config.toml
dataset = "microscope photos of single blood and bone marrow cells"
train_examples = 97085
crop_scale_min = 1
arch = "inception"
norm = "batchnorm"
activation = "silu"
depths = [3, 3, 3]
one_sided = false
epochs = 48.5
lr_schedule = "linear"
warmup_steps = 460
adamw_weight_decay_other_params = 0
Rows from block 2 of a small image classifier, named by matrix and row number. Each number is 200 + 20 x the weight over its row's rms, rounded and kept within 0 to 999. All counts start at 0.
After each channel's rows are labels from the 100 images, of 14848, where the channel reaches its highest value: "patch colour" is the nearest of a few named colours to the mean colour under the peak. Only what is clearly more common there than usual is listed. The data: microscope photos of single blood and bone marrow cells. In brackets: how many of the 100.
# r30: branch 2 reduce pointwise conv (model.blocks.2.r3.0.weight, 40x160x1x1), inputs 80-159

r30.7,179,173,209,180,187,166,172,186,239,194,224,172,194,227,200,199,206,174,222,182,197,227,195,179,237,171,209,188,187,192,179,203,218,172,179,184,217,161,207,197,163,195,166,192,171,184,225,178,222,228,160,176,235,167,175,226,198,176,192,223,214,209,215,194,199,165,186,220,209,223,225,202,190,217,176,208,179,220,202,193
patch colour: blue (47)

r30.12,187,194,229,200,210,191,170,179,163,203,196,207,175,199,185,200,204,217,228,239,199,183,190,173,189,161,204,180,180,210,202,221,206,192,180,196,191,218,215,195,168,196,196,191,226,191,159,212,195,219,195,209,209,202,200,201,180,180,186,205,201,205,182,225,219,194,205,192,224,169,202,204,181,223,187,196,179,188,216,230
patch colour: purple (62); blue (34)

r30.10,199,189,191,205,220,211,197,179,181,201,215,179,179,209,177,194,168,186,193,158,207,204,163,178,197,193,190,207,215,226,221,182,197,183,162,195,212,205,197,208,203,187,213,179,226,220,168,230,203,206,214,214,207,213,212,210,172,191,187,178,187,189,184,189,209,174,228,187,201,195,161,195,212,182,203,182,184,192,205,174
patch colour: pink (48)

r30.36,206,184,189,210,195,179,173,194,197,196,221,196,191,228,227,192,209,205,190,209,206,200,202,205,210,200,184,177,169,219,177,198,203,220,176,189,204,180,192,219,174,212,200,202,203,232,174,218,201,182,191,202,201,183,191,262,176,136,159,223,216,214,225,186,230,213,197,234,211,195,182,258,196,200,204,206,197,228,216,228
patch colour: purple (51)

r30.14,182,192,192,191,177,162,200,195,222,188,217,199,166,215,223,215,198,196,212,191,174,190,185,203,216,221,189,221,219,196,171,203,227,209,209,217,225,166,181,247,199,175,220,243,190,197,207,206,194,200,197,182,171,187,207,215,186,188,167,212,182,223,202,190,212,229,195,188,225,202,202,193,191,192,226,194,198,171,221,190
patch colour: blue (65)

r30.26,199,183,175,182,193,207,213,192,170,183,205,203,251,209,181,201,219,200,214,229,171,207,185,196,219,191,206,201,177,171,180,168,220,196,206,217,197,171,176,172,177,197,228,226,186,203,179,232,186,161,188,214,209,223,208,204,203,219,220,214,200,206,224,203,218,171,192,197,210,173,200,185,214,173,201,175,205,237,197,193
patch colour: blue (51); purple (46)

r30.34,194,156,166,191,206,176,158,209,189,207,174,195,235,231,180,168,179,209,181,199,193,231,196,211,193,155,235,171,198,169,194,171,192,199,202,222,200,196,189,201,195,185,188,224,220,218,194,204,227,222,208,174,207,185,194,201,235,167,250,214,202,232,183,228,221,179,169,210,198,186,175,218,181,221,178,166,177,192,204,188
patch colour: blue (70)

r30.16,234,185,218,221,159,205,221,201,190,206,211,157,180,230,199,177,193,187,167,184,209,197,192,203,177,205,206,177,211,163,178,215,241,188,190,199,198,207,240,227,183,212,214,196,202,197,171,196,226,199,188,235,212,208,196,218,214,190,181,195,236,236,216,178,191,200,198,209,221,186,197,213,205,218,203,222,214,225,181,206
patch colour: purple (67)

r30.3,228,221,168,197,191,211,170,207,184,200,208,208,208,181,206,184,214,178,174,154,206,176,205,212,196,183,185,240,194,186,162,195,207,167,151,165,231,222,201,184,185,236,190,188,194,203,194,204,167,214,207,174,228,192,210,205,245,207,200,232,213,217,194,222,217,208,248,204,182,180,222,169,200,214,209,189,212,191,219,204
patch colour: purple (43); black (33)

r30.15,202,206,180,185,191,172,161,230,205,178,195,165,202,194,213,204,170,178,223,238,207,195,185,213,207,162,195,215,189,185,196,215,219,198,190,175,182,185,230,188,202,196,182,229,219,194,228,193,210,186,203,200,211,180,191,204,173,198,211,209,247,220,199,199,212,170,188,180,215,230,194,221,157,181,161,194,196,223,196,200
patch colour: blue (57); black (25)

r30.6,232,194,209,242,188,161,238,228,209,227,255,176,220,194,185,187,199,191,161,198,210,188,165,216,181,195,199,198,204,216,189,238,157,219,231,200,195,208,217,178,194,194,209,199,198,204,206,224,191,212,195,151,184,204,246,186,202,177,215,203,217,212,197,206,222,184,226,207,187,194,201,177,205,189,186,204,196,190,166,206
patch colour: black (40)

r30.32,179,196,250,186,181,197,178,186,187,179,194,194,173,226,194,201,197,195,216,216,203,199,179,195,188,208,205,181,177,207,209,199,207,223,192,182,187,199,180,209,211,190,165,201,182,233,207,172,199,174,271,203,222,202,221,208,176,220,180,193,180,216,205,186,203,216,206,226,198,197,200,183,222,181,173,184,187,193,169,174
patch colour: blue (61)

r30.35,233,186,220,204,185,184,217,210,199,234,247,205,224,197,233,237,226,182,207,200,196,202,178,215,190,185,202,203,213,197,183,207,200,206,226,182,210,179,230,184,203,193,192,217,189,179,225,189,164,180,194,212,181,190,166,187,186,187,223,199,206,195,214,185,200,185,212,216,190,192,207,195,201,203,176,220,200,163,196,180
patch colour: blue (68)

r30.0,181,252,215,186,200,191,170,183,212,165,220,178,199,169,223,229,160,184,174,181,189,197,172,202,191,220,181,213,204,165,212,220,164,215,201,169,172,169,228,198,213,215,190,227,201,210,213,226,230,199,217,197,211,167,201,167,197,190,232,180,221,216,188,221,216,222,166,218,205,190,208,172,197,195,198,198,221,188,223,217
patch colour: black (84)

r30.4,204,199,201,194,201,215,214,219,183,208,215,219,178,211,201,215,191,176,176,179,175,201,229,230,210,180,156,194,232,214,200,231,206,240,178,194,195,236,211,190,201,216,233,194,221,209,185,212,249,210,190,250,188,231,230,174,174,189,184,202,225,196,204,243,182,201,175,217,210,222,197,175,210,211,190,192,230,220,205,211
patch colour: black (38); blue (38)

r30.17,190,212,193,191,192,230,212,217,233,165,189,177,228,201,191,190,180,221,219,198,205,172,207,207,188,208,188,197,194,200,179,189,201,194,171,212,199,217,226,221,192,161,236,193,187,192,198,171,197,217,191,209,186,186,216,183,198,175,197,176,172,221,200,191,204,172,185,188,195,202,197,219,152,220,208,201,189,201,182,164
patch colour: white (62)

r30.30,191,228,199,230,206,199,193,241,202,214,186,201,189,165,183,200,209,239,192,201,234,186,211,211,177,209,210,175,221,207,219,203,182,196,212,193,173,216,223,207,235,187,213,202,224,233,204,168,234,239,202,206,159,236,212,200,193,213,222,174,190,233,200,233,208,187,179,184,216,177,222,216,223,203,194,233,165,227,189,209
patch colour: purple (39); blue (37)

r30.2,194,206,214,213,169,190,210,193,205,177,160,190,191,173,213,195,194,204,202,173,171,212,182,154,179,190,183,172,196,185,235,190,182,219,218,202,187,195,196,210,249,172,217,176,188,207,180,223,219,220,184,233,210,184,202,205,181,192,192,223,188,231,186,211,176,225,207,228,213,204,216,193,213,216,173,225,182,236,193,222
patch colour: blue (52)

r30.8,191,197,179,185,199,203,182,207,187,236,203,159,196,163,220,176,208,216,209,177,177,180,204,203,167,208,179,225,177,173,218,193,180,219,174,219,194,224,213,198,198,180,187,205,171,169,214,178,187,207,182,192,171,187,212,216,198,223,195,204,203,178,199,198,174,218,199,184,228,162,193,197,172,214,205,190,190,176,210,220
patch colour: blue (64)

r30.39,174,194,197,197,190,192,215,203,171,208,217,206,220,188,231,183,210,209,224,203,225,216,209,215,186,230,186,221,222,247,199,197,199,202,197,178,193,203,190,211,196,186,214,200,190,158,214,199,207,222,152,205,171,192,226,209,205,230,175,189,170,201,194,202,211,231,181,219,195,194,189,231,179,197,215,251,192,177,184,208
patch colour: white (67)

r30.25,212,185,197,198,211,214,223,202,214,195,162,179,170,193,223,168,178,234,157,180,231,259,217,183,210,191,173,203,179,194,208,213,193,192,213,204,217,192,225,225,220,200,212,203,175,194,211,191,189,220,181,187,178,205,179,206,222,159,201,210,189,217,211,215,187,214,212,183,207,214,195,181,204,220,216,200,196,178,161,199
patch colour: blue (63)

r30.24,207,231,189,178,199,181,180,195,195,233,199,177,204,215,196,217,206,200,189,174,181,171,217,183,164,196,201,211,184,217,158,228,207,185,191,210,205,186,210,183,187,241,195,220,192,193,224,190,173,207,226,188,222,149,170,205,174,210,198,234,207,201,208,205,190,201,206,203,188,206,208,181,208,224,195,204,218,173,222,220
patch colour: black (46); blue (37)

r30.9,225,213,198,206,197,161,226,188,175,215,197,201,224,187,218,202,170,192,200,219,223,176,183,211,221,206,237,223,187,230,192,184,216,202,216,172,189,191,144,201,223,173,179,197,212,171,211,220,187,187,163,233,172,200,214,215,187,202,204,203,204,197,217,188,174,211,191,223,200,198,205,197,207,197,191,194,192,218,146,185
patch colour: pink (43)

r30.29,200,200,199,201,235,174,191,207,173,190,154,179,194,203,172,170,226,183,212,201,198,224,177,238,205,174,189,177,188,188,215,239,183,158,191,212,222,198,218,170,194,199,203,200,213,164,183,199,214,175,230,190,183,193,187,197,203,208,212,182,212,228,224,229,216,198,200,170,202,220,207,192,174,193,204,192,250,178,225,201
patch colour: blue (53)

r30.38,193,228,220,229,202,222,189,171,218,164,215,198,192,220,200,202,221,200,253,201,225,225,230,188,185,221,192,198,196,184,206,179,220,204,238,202,178,191,211,198,204,178,207,219,187,214,232,184,206,179,194,196,165,188,184,213,195,170,214,234,165,231,184,203,183,199,199,171,193,187,215,187,205,206,229,213,209,205,191,185
patch colour: purple (43); blue (31)