Rows from block 5 of a small image classifier, named by matrix and row number. Rows with one number belong to one channel. Each number is 128 + 24 x the weight over its row's rms, rounded and kept within 0 to 255. All counts start at 0. Numbers have three digits each.
After each channel's rows are labels from the 100 images, of 14848, where the channel reaches its highest value: "strongest on" is what is common among them. Only what is clearly more common there than usual is listed. The data: microscope photos of single blood and bone marrow cells.
# r30: branch 2 reduce pointwise conv (model.blocks.5.r3.0.weight, 80x320x1x1), inputs 0-106
# b30: branch 2 3x3 conv (model.blocks.5.b3.0.weight, 120x80x3x3, transposed, each kernel summed), outputs 0-119

r30.56:111118139128097098133137149118098149100115127141099125129174121125098179192106119109136141131126148110139103114166118120104123094106158113098136146146138131094088122132096104132114118087190106166208122121091135151132095137118127107052100120118096079097122155136162115137118110141080154119139099123152129202115154118166138
b30.56:131132129160112133106111129147112100140135140088079141109120090122139136123138087115130146111112111187134112136108181103134117125107111116066133150137096148091089112141100140144146111157135149124116106077119113147132112128132099167145111116156153125126111135110120139110183134142086193118113104121087192108135132141114153153135112154145094147161118116135089093
strongest on: cell type: plasma cell

r30.70:125147140119115133136113160150103097110110179115125142135167123127100109114094109166140150124140130141140156124186123127145102127149113100147129123151069128127089143119156120126161165096111160105157132111112139111126138127075141104140197114109132158172125167093122161190124088120146129106118167134195103123127145117102119
b30.70:097125113115138113107124144136131104090125124118170120133165147106092114139152123139149134135109151111115108144128108106101112098128130137126101100150152165132177101146136110136098144096095084105141151128145097131103118128140127103144186180107195167125156078161114131146121075101110145114114146086133101101136154144164125132108099138149100087111164093138133110
strongest on: cell type: segmented neutrophil

r30.23:115140116166141074105190120133128120173168119139107157098116155087175122112140105116161120126109101122098117101128115144134153169095127197108101125145143082135096171077145104143109181100112103126137112125131087104139094125154127168124143101133158128115108141108122065128141118125134105126077130111148132146147135156142118
b30.23:156109121151141126170117117126114121179183139114117076131139170100124137124118091120129130151176171097092117138097123119155142146121153145136138127126129102117144148173077108097147134143119099106144120114113098093142147136137144143137149140138118117169168115144148144141163134122138131096109189133126131153124149139113132160114208115138153132117132062156124146
strongest on: cell type: eosinophil

r30.35:114187138146123083094140119119132123159124099101137115157149141121126126132123142129119113142127122140138088100112127108130125132135122116106116109138183142117080136151100112129138148139108137138129131107137057086148160156152077145143113100153152120106114090128179147109125128107147130184134131124126103114114152105105110
b30.35:109116085127159105136130145120174152113136140130098115126124090113161155149123109108136132134144098138142112118116149121104114144119110079167073155111119144142079118124130116121158130120145150146125063179101134106170118164155139097164154156095145098114107121109165124142095118127175169132120174145119124133121144129115129115150150151153136179130065107134110126
strongest on: cell type: lymphocyte; cell type: artefact

r30.48:137120128128142106155148179104120110141115127134087129104133131134143139105138115086180137123129119146127092115119101185108119093156123143111131141128169135092100123126123089121160115145074143157167180121105150109097089133140154152117106086148123134155090173167160118136094162122128137133117103157114098081141133130139104
b30.48:118106196172122119110151115122131163187098123109106128129128156159077158122116137132156121098099107086133140086110151184135091172097131100113133088180142129124116131111135136135120165106125123151115154129109129123144110141125125135096087140137127194109151107147117140114114091100127162095105147165108111128100154128163120127112118125154133149113114137121114096
strongest on: cell type: lymphocyte

r30.4:121161127112122151083141110112169100084112159120099142158187118117120168091124095159142140123115200095119117172110138126105136063098151152142164128118130099154146123163075134102127139112126155146152120181091102135116128097174092100131099121109122108126130181222134112152121127094141124137179126148173164156120122128138095
b30.4:128129157101156134139142142130120165124069136161155122140119129168128097149154133132134095119125117151096138151170093184124109155114142124122119121120079104159132132110140147122130133129147181157099135081159170099138117108107132132083163121125138130156102085118093147132091116167126120146146100111132140099101096122099102126110181169142132133098090141145168111
strongest on: cell type: segmented neutrophil; smear: peripheral blood

r30.7:135127107145139112135127105171118146118102106121215188103151143140125131110150146145097104122116087125093090105118151102138142124126168144106114131103144121111142130111178120154062108097137123157153108143111129148151138129112104134103184133119152127139146176170100134098112138108108186144077097116144125102117164071113158
b30.7:091121142116111138108110112145152121089144134104079113124131123115107157129156105109186126132083154092187106069133147130140107108137103118118121166113122131152116099134115119125108094148110134106129116136107145120161143072171135116110086182122119153117147125103140115139138143145062123128098138166116131109131098134107082124132168160097134122175136138138128097
strongest on: cell type: artefact

r30.78:127073122168180140115190102096092140055118069103115118132140138116143139163108125140150074139162148139122124136110155107099142160114094129094102128106188111116128105125087075137082079151171118102164151142133120189157110139119102142092159127080124181134128104137107123126105135089109086120105094119106139119134106107118152
b30.78:138135134084115138116103076123138121145162110123108159154120156144115175134133122134094199150130166113106129157119193129131164147122114144124130105111130131098111132168090137141131103139184122108143125121181128113134120098147145147132139102134137116139118156115138149169115143096100186125117122139145125106092106157120064111164163153084121135126127117115133097
strongest on: cell type: lymphocyte

r30.30:149128180108071127126124174102074125099107115170145119144098103123127101134075146127116131135144138112142159159136141094162175146139128145128127167137125131104109122164121145085107116115118151151110144135158098165159170126147140142135114146132089109124133121122124109133170104105214127133134117086093135106105120139135098
b30.30:116146093112169135159079133134148118098140175126126099133104116130131166130106128121091124128114159091099125136150137159157112160175087176123122135122126118103108087101111168127125145170112108140072122141149139168099139088110177109133116144160154086106134108122148109146118142164147125140168123171129085111135140118099124168125131110146138160132138095131124097
strongest on: cell type: segmented neutrophil

r30.69:130159099125143139110111126162114157107087097086125128062114177139143102122131123128160154131111113117110109115093118114101146135112146147126141105127164096112129121116102167136151121122102185127127109124101143085115113081080146124115113122131124153154182166122127136146093116137145114137177105139132146115126083112148160
b30.69:105152123147170097128123112151102119125135105126110141152147173102129126120108145139101147154119147094124121138136108129129074101130126137144119132143163109113110090156089132174143130105142094135099100147122143108129120080114124157115119125102127172163117084075187120139117160116135054133088073109110150139103121135125158095109132141117110143099143139119174148
strongest on: cell type: segmented neutrophil

r30.75:114086121123103081082163109101133106145096122116109149163105184104101103137146123171167180131134111180157145106149142152066147144119149138127133127097119137153115145096143139153132149114098118163146148156092130097157126146161120101135120106136146144137118122118114136176110132116087124131101156151184133160137148098103116
b30.75:122123093100131104128145114096110079141131086098142102125144103148094166109129111115137110151141115119110116142155144100118140164130126123132125141119092136103089132107156115093132175164102072139124087093115123134126112140093143099102171106138121155139139122141159131121167098158134138154130102106142164097081119115147154062091080115116139133143103117079130106
strongest on: smear: peripheral blood

r30.38:120113127121198147123101103134165100148159107121115152143092151118129113137154089089098126120143104120130117101144099157128139109152151159115121120138142127108141119106112124151103139062095150131164083122124118108143134135149153139117087143151153144132145146067105146144117133138165106152137146103164080108136179076084140
b30.38:167102121094146189093089123149120147097130130093094093134121127131139140150112096109120103087122144110113136159148162091143115114128148150151091125113169146189108100166128114139127151123142113118121112072098130131127136089115097092118135177154117098115103162122117151159129118130118117141084108132104108132149171090109114119138126114146173103165100136152120139
strongest on: cell type: segmented neutrophil

r30.34:118108101121139091141175110090145114135116138111119112094161166127106120138109140134132140157110115102129102140151136129156111165158115126106116120099114103125106112120143136156115095134106136111148137109141160139099148157132168138084126091123161111044101094093182136139112113120161135148134157135171138093111178140126127
b30.34:131133158133127104131105152133129143091089086109160095120135122134131109139133124153118139150121110077130117111121095129116138090154149138133087161091180132157125130138113111103159104125120139150126110144140136155104154147122123104110153100074101132134154122136127101082155102122186096137104116174137189141114108109123177108072137120146180110119128103103106101
strongest on: cell type: segmented neutrophil

r30.74:110129094148149123138156106109117132101128118131120122130137099128098131109108115155125160118123109216149114121101120094110135103132130121174105131105130168127110090131167160116123127177116119202104145129140198107119171121170123134120105111159130131161122109177167112091124161180127119140108104139156147127139130156164125
b30.74:173097145138089118101125156134103090102144129120156111126164127145169107086126179121117166117070118136107133103110158145143131123152098125155104112073117152124106128089105142108119127074167128158149086107175131125087122101157129108150145092127117153154107112086143129126127129131164154134157171140132143118109170162127119129123143115148117131136134131178140138
strongest on: cell type: lymphocyte

r30.59:155152150196125158108106105134190115186141128162109124108134136118146104116147170126144125118102119134090127143127101120129125146145122112147171146091148138142151148119119132087196107121104124091135157102174141146097133125131146105113108115125130125124075123137133121109133098080143113107105111160137099159122112155125100
b30.59:156155175096101119141109086110128154126128089152111098166121134115124144156144117112119098112084134138120166144149138139094134129113156141111086073123122116151126131108123117185116119114092131127138149162161094154117104142123091112100149136092158147150142098123104130158107111107104142142120125111126105118079109088110090147135139154122105139120120178194088109
strongest on: cell type: lymphocyte

r30.41:109114147086174141122173152110115095092136098130170136112083122156123136131117130136120090175083109112128159134178166082155136100124157158136130077093157105174106114154130109152136085141136105079152129096147109115103117134168133152114094161102167094158131131107131121082146151082123123126094152109164105126147140089159101
b30.41:111101121092175124147126150159138162141166132160063122100134116105089128134108131155142143118154166163078156162087142127145152138105115172124156131090112139141144109134118133097102147132139114115117122164106137113127134123113105149132119127150126053136110141126106143147124129144112118085122128117185120100094159167125162099093101111152113119135164134082133141
strongest on: cell type: band neutrophil

r30.16:112157110119146131167144137135143104107127105118133108082182110141131144111153137084099116131138137101109098114129124131086128130148127114195137090113121144112115149134140106137146124108190104108150121113107159093117136157100110188117101106104163130130086129106122143118116109159086203116074120158133156087111119169110117
b30.16:123110094109133121126102136115124092114133184161136155114133110136131139077116114109140135107109099120129127131084139161099099161148111138110167145136125148133143106105127117136083177147151145125120142142082091169129132124130125152111165128102116089122126125189140123152145118139132135127143115127121131166103123178089134067165073140124140149135109192145086136
strongest on: cell type: erythroblast

r30.73:122113135163121124127110117097079133145154131126124111063098119114122127167165081123141105179092113133135101111148096105138093102105131106103114148126111130152108213094099178114094116138122137102117105100128089130128122177086110112087137118091119144095125133116137139159115083126109144114138157139117095154139153148102088
b30.73:139135140089085130143121130148129138143115097121147119125178142096070137115131104156138161162122098139117120120109134079140110109105095114165126091145126131147138163134130109145086094128148125151116149108138148138119151176147081141143146131148072085122159123137171105093117119112115181133088168108144107133168098142108134112131175133109137083144147120096130118
strongest on: cell type: eosinophil

r30.29:166141114108141138155085117113118134152100144114181095102143096176094128103122131151085154172071132111127139131137148120150117120136107105116173151124133088194107185121185091109105173113112144096130127159100121125124125115118113129134102107120143125125105130076150085083105126143117145142109152117123115116083140109176102
b30.29:147135102149099105135120132119132138126118177085111126118125127130145138124157090072117131135159141148126155168074122137119123130118158120137145176153134087166113153137104152102130128158119137164110139129143140162125148107149127149094140175109122143100122118166093158182119118152128080145137103173164126113095139129089099116140088097077096086141140153117122138
strongest on: cell type: segmented neutrophil

r30.45:158114118121119130133142118188111110123070107193157137096106131125151158117100176141130089096120115147143131114096075107099136066121092189110124098138119106113126101134142139116150136164111135099132121115162109109117162121154116165075102174104124163128157127113127148148124225133118129171099144125112139096129099100115152
b30.45:139142102126082119133119140111136119134161124115147121148113082134124127145138153137136132135174147116119156126106116110193102161129150115078137143106145121146115118092153083146071146133134125132087106168134114123154128138110139135102112096122113096104100117125101184137112129098116097140104111094088152120142098172192112135127133168094137130118147061135128112
strongest on: cell type: erythroblast

r30.67:098113167164141106094125090117146118110083122116127124126068106123126112086123154114134136128126166105116141161181163094082142067149093192116125156104110179146127143116088110165135126166148125110127127130113107112172162102125099144134107105126142109119153127125120098112137140135120157135143135094083120108134121158181127
b30.67:149102085111127120122088113151118149089134131089137106102115156122132136117109116114094105104104133077126166110191136136138117120159162115123144153129143078052095109117140119139112188156121121116120117132121134095079150123108101134126148122121123139095175111106175130144112102125194116105152155117152131143148147149138147151106112122136144102153161138125124124
strongest on: cell type: eosinophil; smear: peripheral blood

r30.52:112126159110162142193069114134113140152157107131136111156147130159155150096113130132154115185157125152131092135104098080133157159125111061104159103129128169133101128146101124112118086123131095134132147138160140162105101148122171112139150145174152139116112167154151104143129129124094125113111164130143155138111156138117130
b30.52:109140102162098177122121194089125140107129091132152121121112129141119148173149108126147170166133174146151115122124099147143079153112081144104132119151160160132084131141080130120148117089110081128155133117117118126149165122074139128107145145101115115074137100124079153135092142108125157115111101128133127130131102170138124124142134171148140142145127124133125143
strongest on: cell type: plasma cell

r30.47:141118186192128154190111128113116100101137099141132112175102112144163091129126155160146122144142188118066183103122128143132187139154123128090113123146080120111159123181174134146121102167138117148129094156124115154111117141133128169125124139124099116115149112116110110099156181114113095145095142117163118099138100095115129
b30.47:143111137126190113126119112100106077097120181175157156084121124152105130151132128116102108086110090123132137082150056116133103103143112155124140101144143124099162146123105154134155102119127167156138126112106113156160136116146094088116096126099130098153124101127124175137120145116125154156130146110128101115103142134132138131181166114121129102155112108135097134
strongest on: cell type: erythroblast

r30.11:127107144099138099100106116111100129117145126120142086105137142138105132093134136121110156176092131116141141134116088086129123122122117143159153139119122109125139123087101159197164135102134113148159160111109118095146141103091131092105091133102136133069131150161171140147122124189145089118089149155147118143112167091056113
b30.11:139097134126132145153114157119108083128138110136108142163129140191149123140115148170088080102123177148130125096140143149118170122118149135142147152114125147158148134106212107128118118114139138131110132099159134105085106144139110130110119133120124155133146131120133086086159144154128096127126157087176138126180121143096091120091134123175126121116098109156151133
strongest on: cell type: eosinophil

r30.22:108080164122086098141131139134156127174130156166105188117140146106131093083086119091132124149130108132179143106121103112123131098122112133168096097114121159146109120127175106125145123148136107165133164080113139130131109086153128165111116120178103099125149128154159121134103128116105129151106114139145132151146111139153125
b30.22:119148134107103112089089117118100127164179129156129108129126077082138160134130123127155125128161098154138140104146114107099169125091119125126165087112128128151102121084120149157121149127125129170162145104121111167124100156109167095092118109157129126137139118117171133128151126167088117104114126123171136131122166098137123147093111172098137177107134182130126131
strongest on: cell type: eosinophil; smear: peripheral blood

r30.24:080101143118151133139154112141151120125106119133179152158145154154096138095171101082177134133119153123093137144122089145143131108148121128157122188109130101134115116093113109122131101106137127145099087105085084103086136108130120105150126129104105133070128151130119177151183112131121146119086128105100142119127114128132137
b30.24:105107089141117121135108143129160103120096150140125155141145094102127081153101141114134133119130140162097127140136113109146137121103136121192087104155093119112099142069136104111183118121152104159092131096140125071072119097126133120129100198123108127130099103119109112086116121132156147097165111111126117154113154149116154114127130102105086127146110122146135125
strongest on: cell type: eosinophil

r30.65:119139160115124128132106135105148126140131129143114156107073178125157121144109102117111141135163123103104154109136106131103214119114123129109134164103121148116101119111169181110152115129100116172113076154152134160134118128111130140117141114136110146132138149129103111121129134139168187087106149154108103148118149102083097
b30.65:115109151145155130127144092101117159119092141138126102158126145137170136160104119079134104076174111111125115166100128102096123168140117146095145136083131122141127104143103085147116111136101107109145127126116098133127130127146151142176090143124096126086151128122117121145148145115139163120153137133125132107110134099138128107095181153184110142112080149080072102
strongest on: cell type: lymphocyte

r30.12:090171179186098087123087137128082100131114109167093111131163105131132087144144124162098135121103148121130120140115114072144083128146159129129115147134125216117103155120161129167146118126097161124117092101128099094154138172101150128121107132162141160134114124152150117125091102126127147118115160114130162094126126153162094
b30.12:110134083128117128120166128152066117158108147139159119165120150173159147127140096187147132118156121082142147116147098143137108137136138107134103143179146189075140111108154118109150109124108105096131110089127130170133124095148118123131122119141087104141164129121130122081138148129137101130100158137158125148106139117113136137091172122130130132106154169180119128
strongest on: cell type: eosinophil

r30.21:120089130069135128074151156112123122109109104146157128125110116131102109096102101136137172148161189116111156122108131115140136191084123159163143130127134104134171126153144114105125107144132126147103093134135149141167113069134121107111139122147138100178122144105130114141168089074147155124117113110123152121141152142131105
b30.21:142088115110137128112170192095116124155116119104128166143141132122099156133109132177091125122115135095163125127135141112143088110138180170140079162105178152128132153139096165132134140084123156112171126170111136151140121146151132151132128092150133142124126120105135131118150124151130168127141140152093153139141088081107147131129113168104126122135132081103146084
strongest on: cell type: segmented neutrophil

r30.13:134118101109135120090179126127147123105152141158142132101124143122094102135112149124127140123124152142065105121087106090170111109130135150134127130128123107126098128176152140120091117135121104127079101127153090102167120120115164115123126118113115141098152119119192153133141102157149112083107172147123190198147110148095138
b30.13:142121142133122168084108164124164095149151143099145083140164120121112131109144154158118128109098120076114102133140176144118128103126154117112168123113096117118123073113137097152107111129106172140128131164117142161142163102104125127152130114131143134133164106136141097148123142134118157094148142136104178079069166137132132126141078141088138125149104092117153152
strongest on: smear: peripheral blood; cell type: eosinophil

r30.62:108089147146111130155138115107112104140123169085109122126158169119129094139107108122185149115110155093130155188147163136098081100123130131143158143082135130101089125089135130148106154122155124107142127134091128097146132130102161165100114131115106139104141163074141138094120122108091107167128143131116097120080107153130122
b30.62:136050120137191128099089097100145127124120121115127136166150121145159115101140157097119098107125083192083143150148122137127133146177136124109138149104124114174145137174140163144130114123137166149130133170097162150132111102172154125145150122155113122124157172125107139144130139116141114126141143110110125123122145105128147134122142081142111130148102114077096133
strongest on: cell type: segmented neutrophil

r30.64:104140098084161104152118164128112100136101162181160145120079092108092144108157135113111173129111108087128112125134134117146067111149110156145125171104096134148133160149122111162123112166120098137094103164128153119133175120066150123164133172131114115125130147162161142158149165169077159134119153142101120114126121119116113
b30.64:099133076119086119116099151084146133128135136148131153118101151113141143120137119144149096120099135103144155112134166107118093090105103115133124095119101150145113127138126113127107146091140154122146183119116159169109165145150109155149108118160114123130111134126158111157135147091168148088149087122146098094189114170100133146166136109104102152064152133115139119
strongest on: cell type: artefact

r30.19:098179131129129129079092104126119143157168103082127142114094159152126105104103140119111080109146128173116094112121117081086131129113115116118124092147113142126149105163116126110091096128129142121140145154072081146119127114173079131129132132164109136144179155130116135126130127113084119169192133137100122149139094106121156
b30.19:166148096176094099135090171125093130125115098074188148123122115151137127133110118120130157136146098111141184154134125116139114103130095136131135149077096121138114110129133120156133149099115125136172136158121131109085125143142173119139130125095147121099125115094155126108205109110139151104135142094140145121120144149131131127103122097097151154109142116190103132
strongest on: cell type: erythroblast

r30.9:126140098128131126099132177167116122152146084155127104107133128122134108101133103139114147130109112111086119092147132128131109128130169156115124109137120124095145133112102094152123110127111143116117083138154116123112071091105102117157136080120101154123130150122149154109141137153122092117120115106147118105134113137119112
b30.9:150130134123105116139107112146138138144123085111141128123142124126152098057109116092116126112126104109114143143114118145147135110110173141135156108108106121097124129164075145094149133143141130126112134119111116156145135148130144162111124184122162161127130085122152089113157121131099166137106114130133126090154107145151089194070111146120162183132128092159079129
strongest on: cell type: erythroblast

r30.79:120117121172149120090111126126151127140149116147146140108137139121099108121159118146136097133091096134137115090148135102100084078159148149120126131114138102131162194109117127143078129092137129128100109121128094135116144178147143138102127085099117133111142117102129135119136121122142102134089104133108174155099146095127116
b30.79:129125136121137102125121139111069140139098122129106108152122136145094144140135127148157124114140102095082163175119138126151080117107125117141093147108102119185145091107117109102090116170087148114141105165084141118142080120143132163123128093106162110154125110115152096119135122161107168134107151139089089115080143129109113081126102119165106124133111134167119144
strongest on: cell type: eosinophil

r30.54:106147110149123148139136167137151124129129113126111076103089116093153096077111105095095103134117120169124171118082132095081114154131144121117127150105126128131147147148119131105156141111149121158131146133144121144082145089157114104161125124146091110120113089161155118130142163135099121147138103100147123135116096158136181
b30.54:101138148106163089124125136139121058082141142146094125126149114109088091118148148129145129090135096116139161088106091141107144088149117139128090095138122107133115131124121107152127143188091119175118095067117126152116143130133116127098110180119142130110116086122127143107146131134146081174116112154111088121136114134119097141138078134101138134128090118127117112
strongest on: cell type: segmented neutrophil

r30.68:123087115169096130111153151137131078118129114173086152121143147113142123109077120133101122128135153105110093143132129104155163110096128190101105113129135129130196174136102155091126103158103106071086160203111107080135136118177132122105151132102115089106122118134096115091166137114109143126056141143162136160119160105090172
b30.68:122076113127121149130087082123128091131145121132141147104109100098092124155161116163138129095137104141132093110166105151173129115194079148125119124145124155143142136101130128120106105078090112131136149136136106136131085095112168110148124110116090117106169134145163119141078120092148099123126110137119141142123112107123129162135178155108164128180123141138116102
strongest on: cell type: eosinophil; smear: peripheral blood

r30.14:109084150116090136129099136100134134135130117136129135169139119101092081140139078173116099122204146197130130090124113137102160144084099110143171099109120135114114150130132063119122148161148114165111152108102137136100136134143093135091153166096115160125099117092148146175134139095162117175119128152153146096091100117137138
b30.14:117183144113108106105123137120112076152152127109111115104130126137102109122101116116164110118085123086135078132130090091106139122091088113170131112167150097144133131103113107151113178149117095111130112079136106132108100082124138111142099151096134132149160131158107121087123117191125160148136089146124125101112108109175114150109101104143119146124143131139156112
strongest on: cell type: erythroblast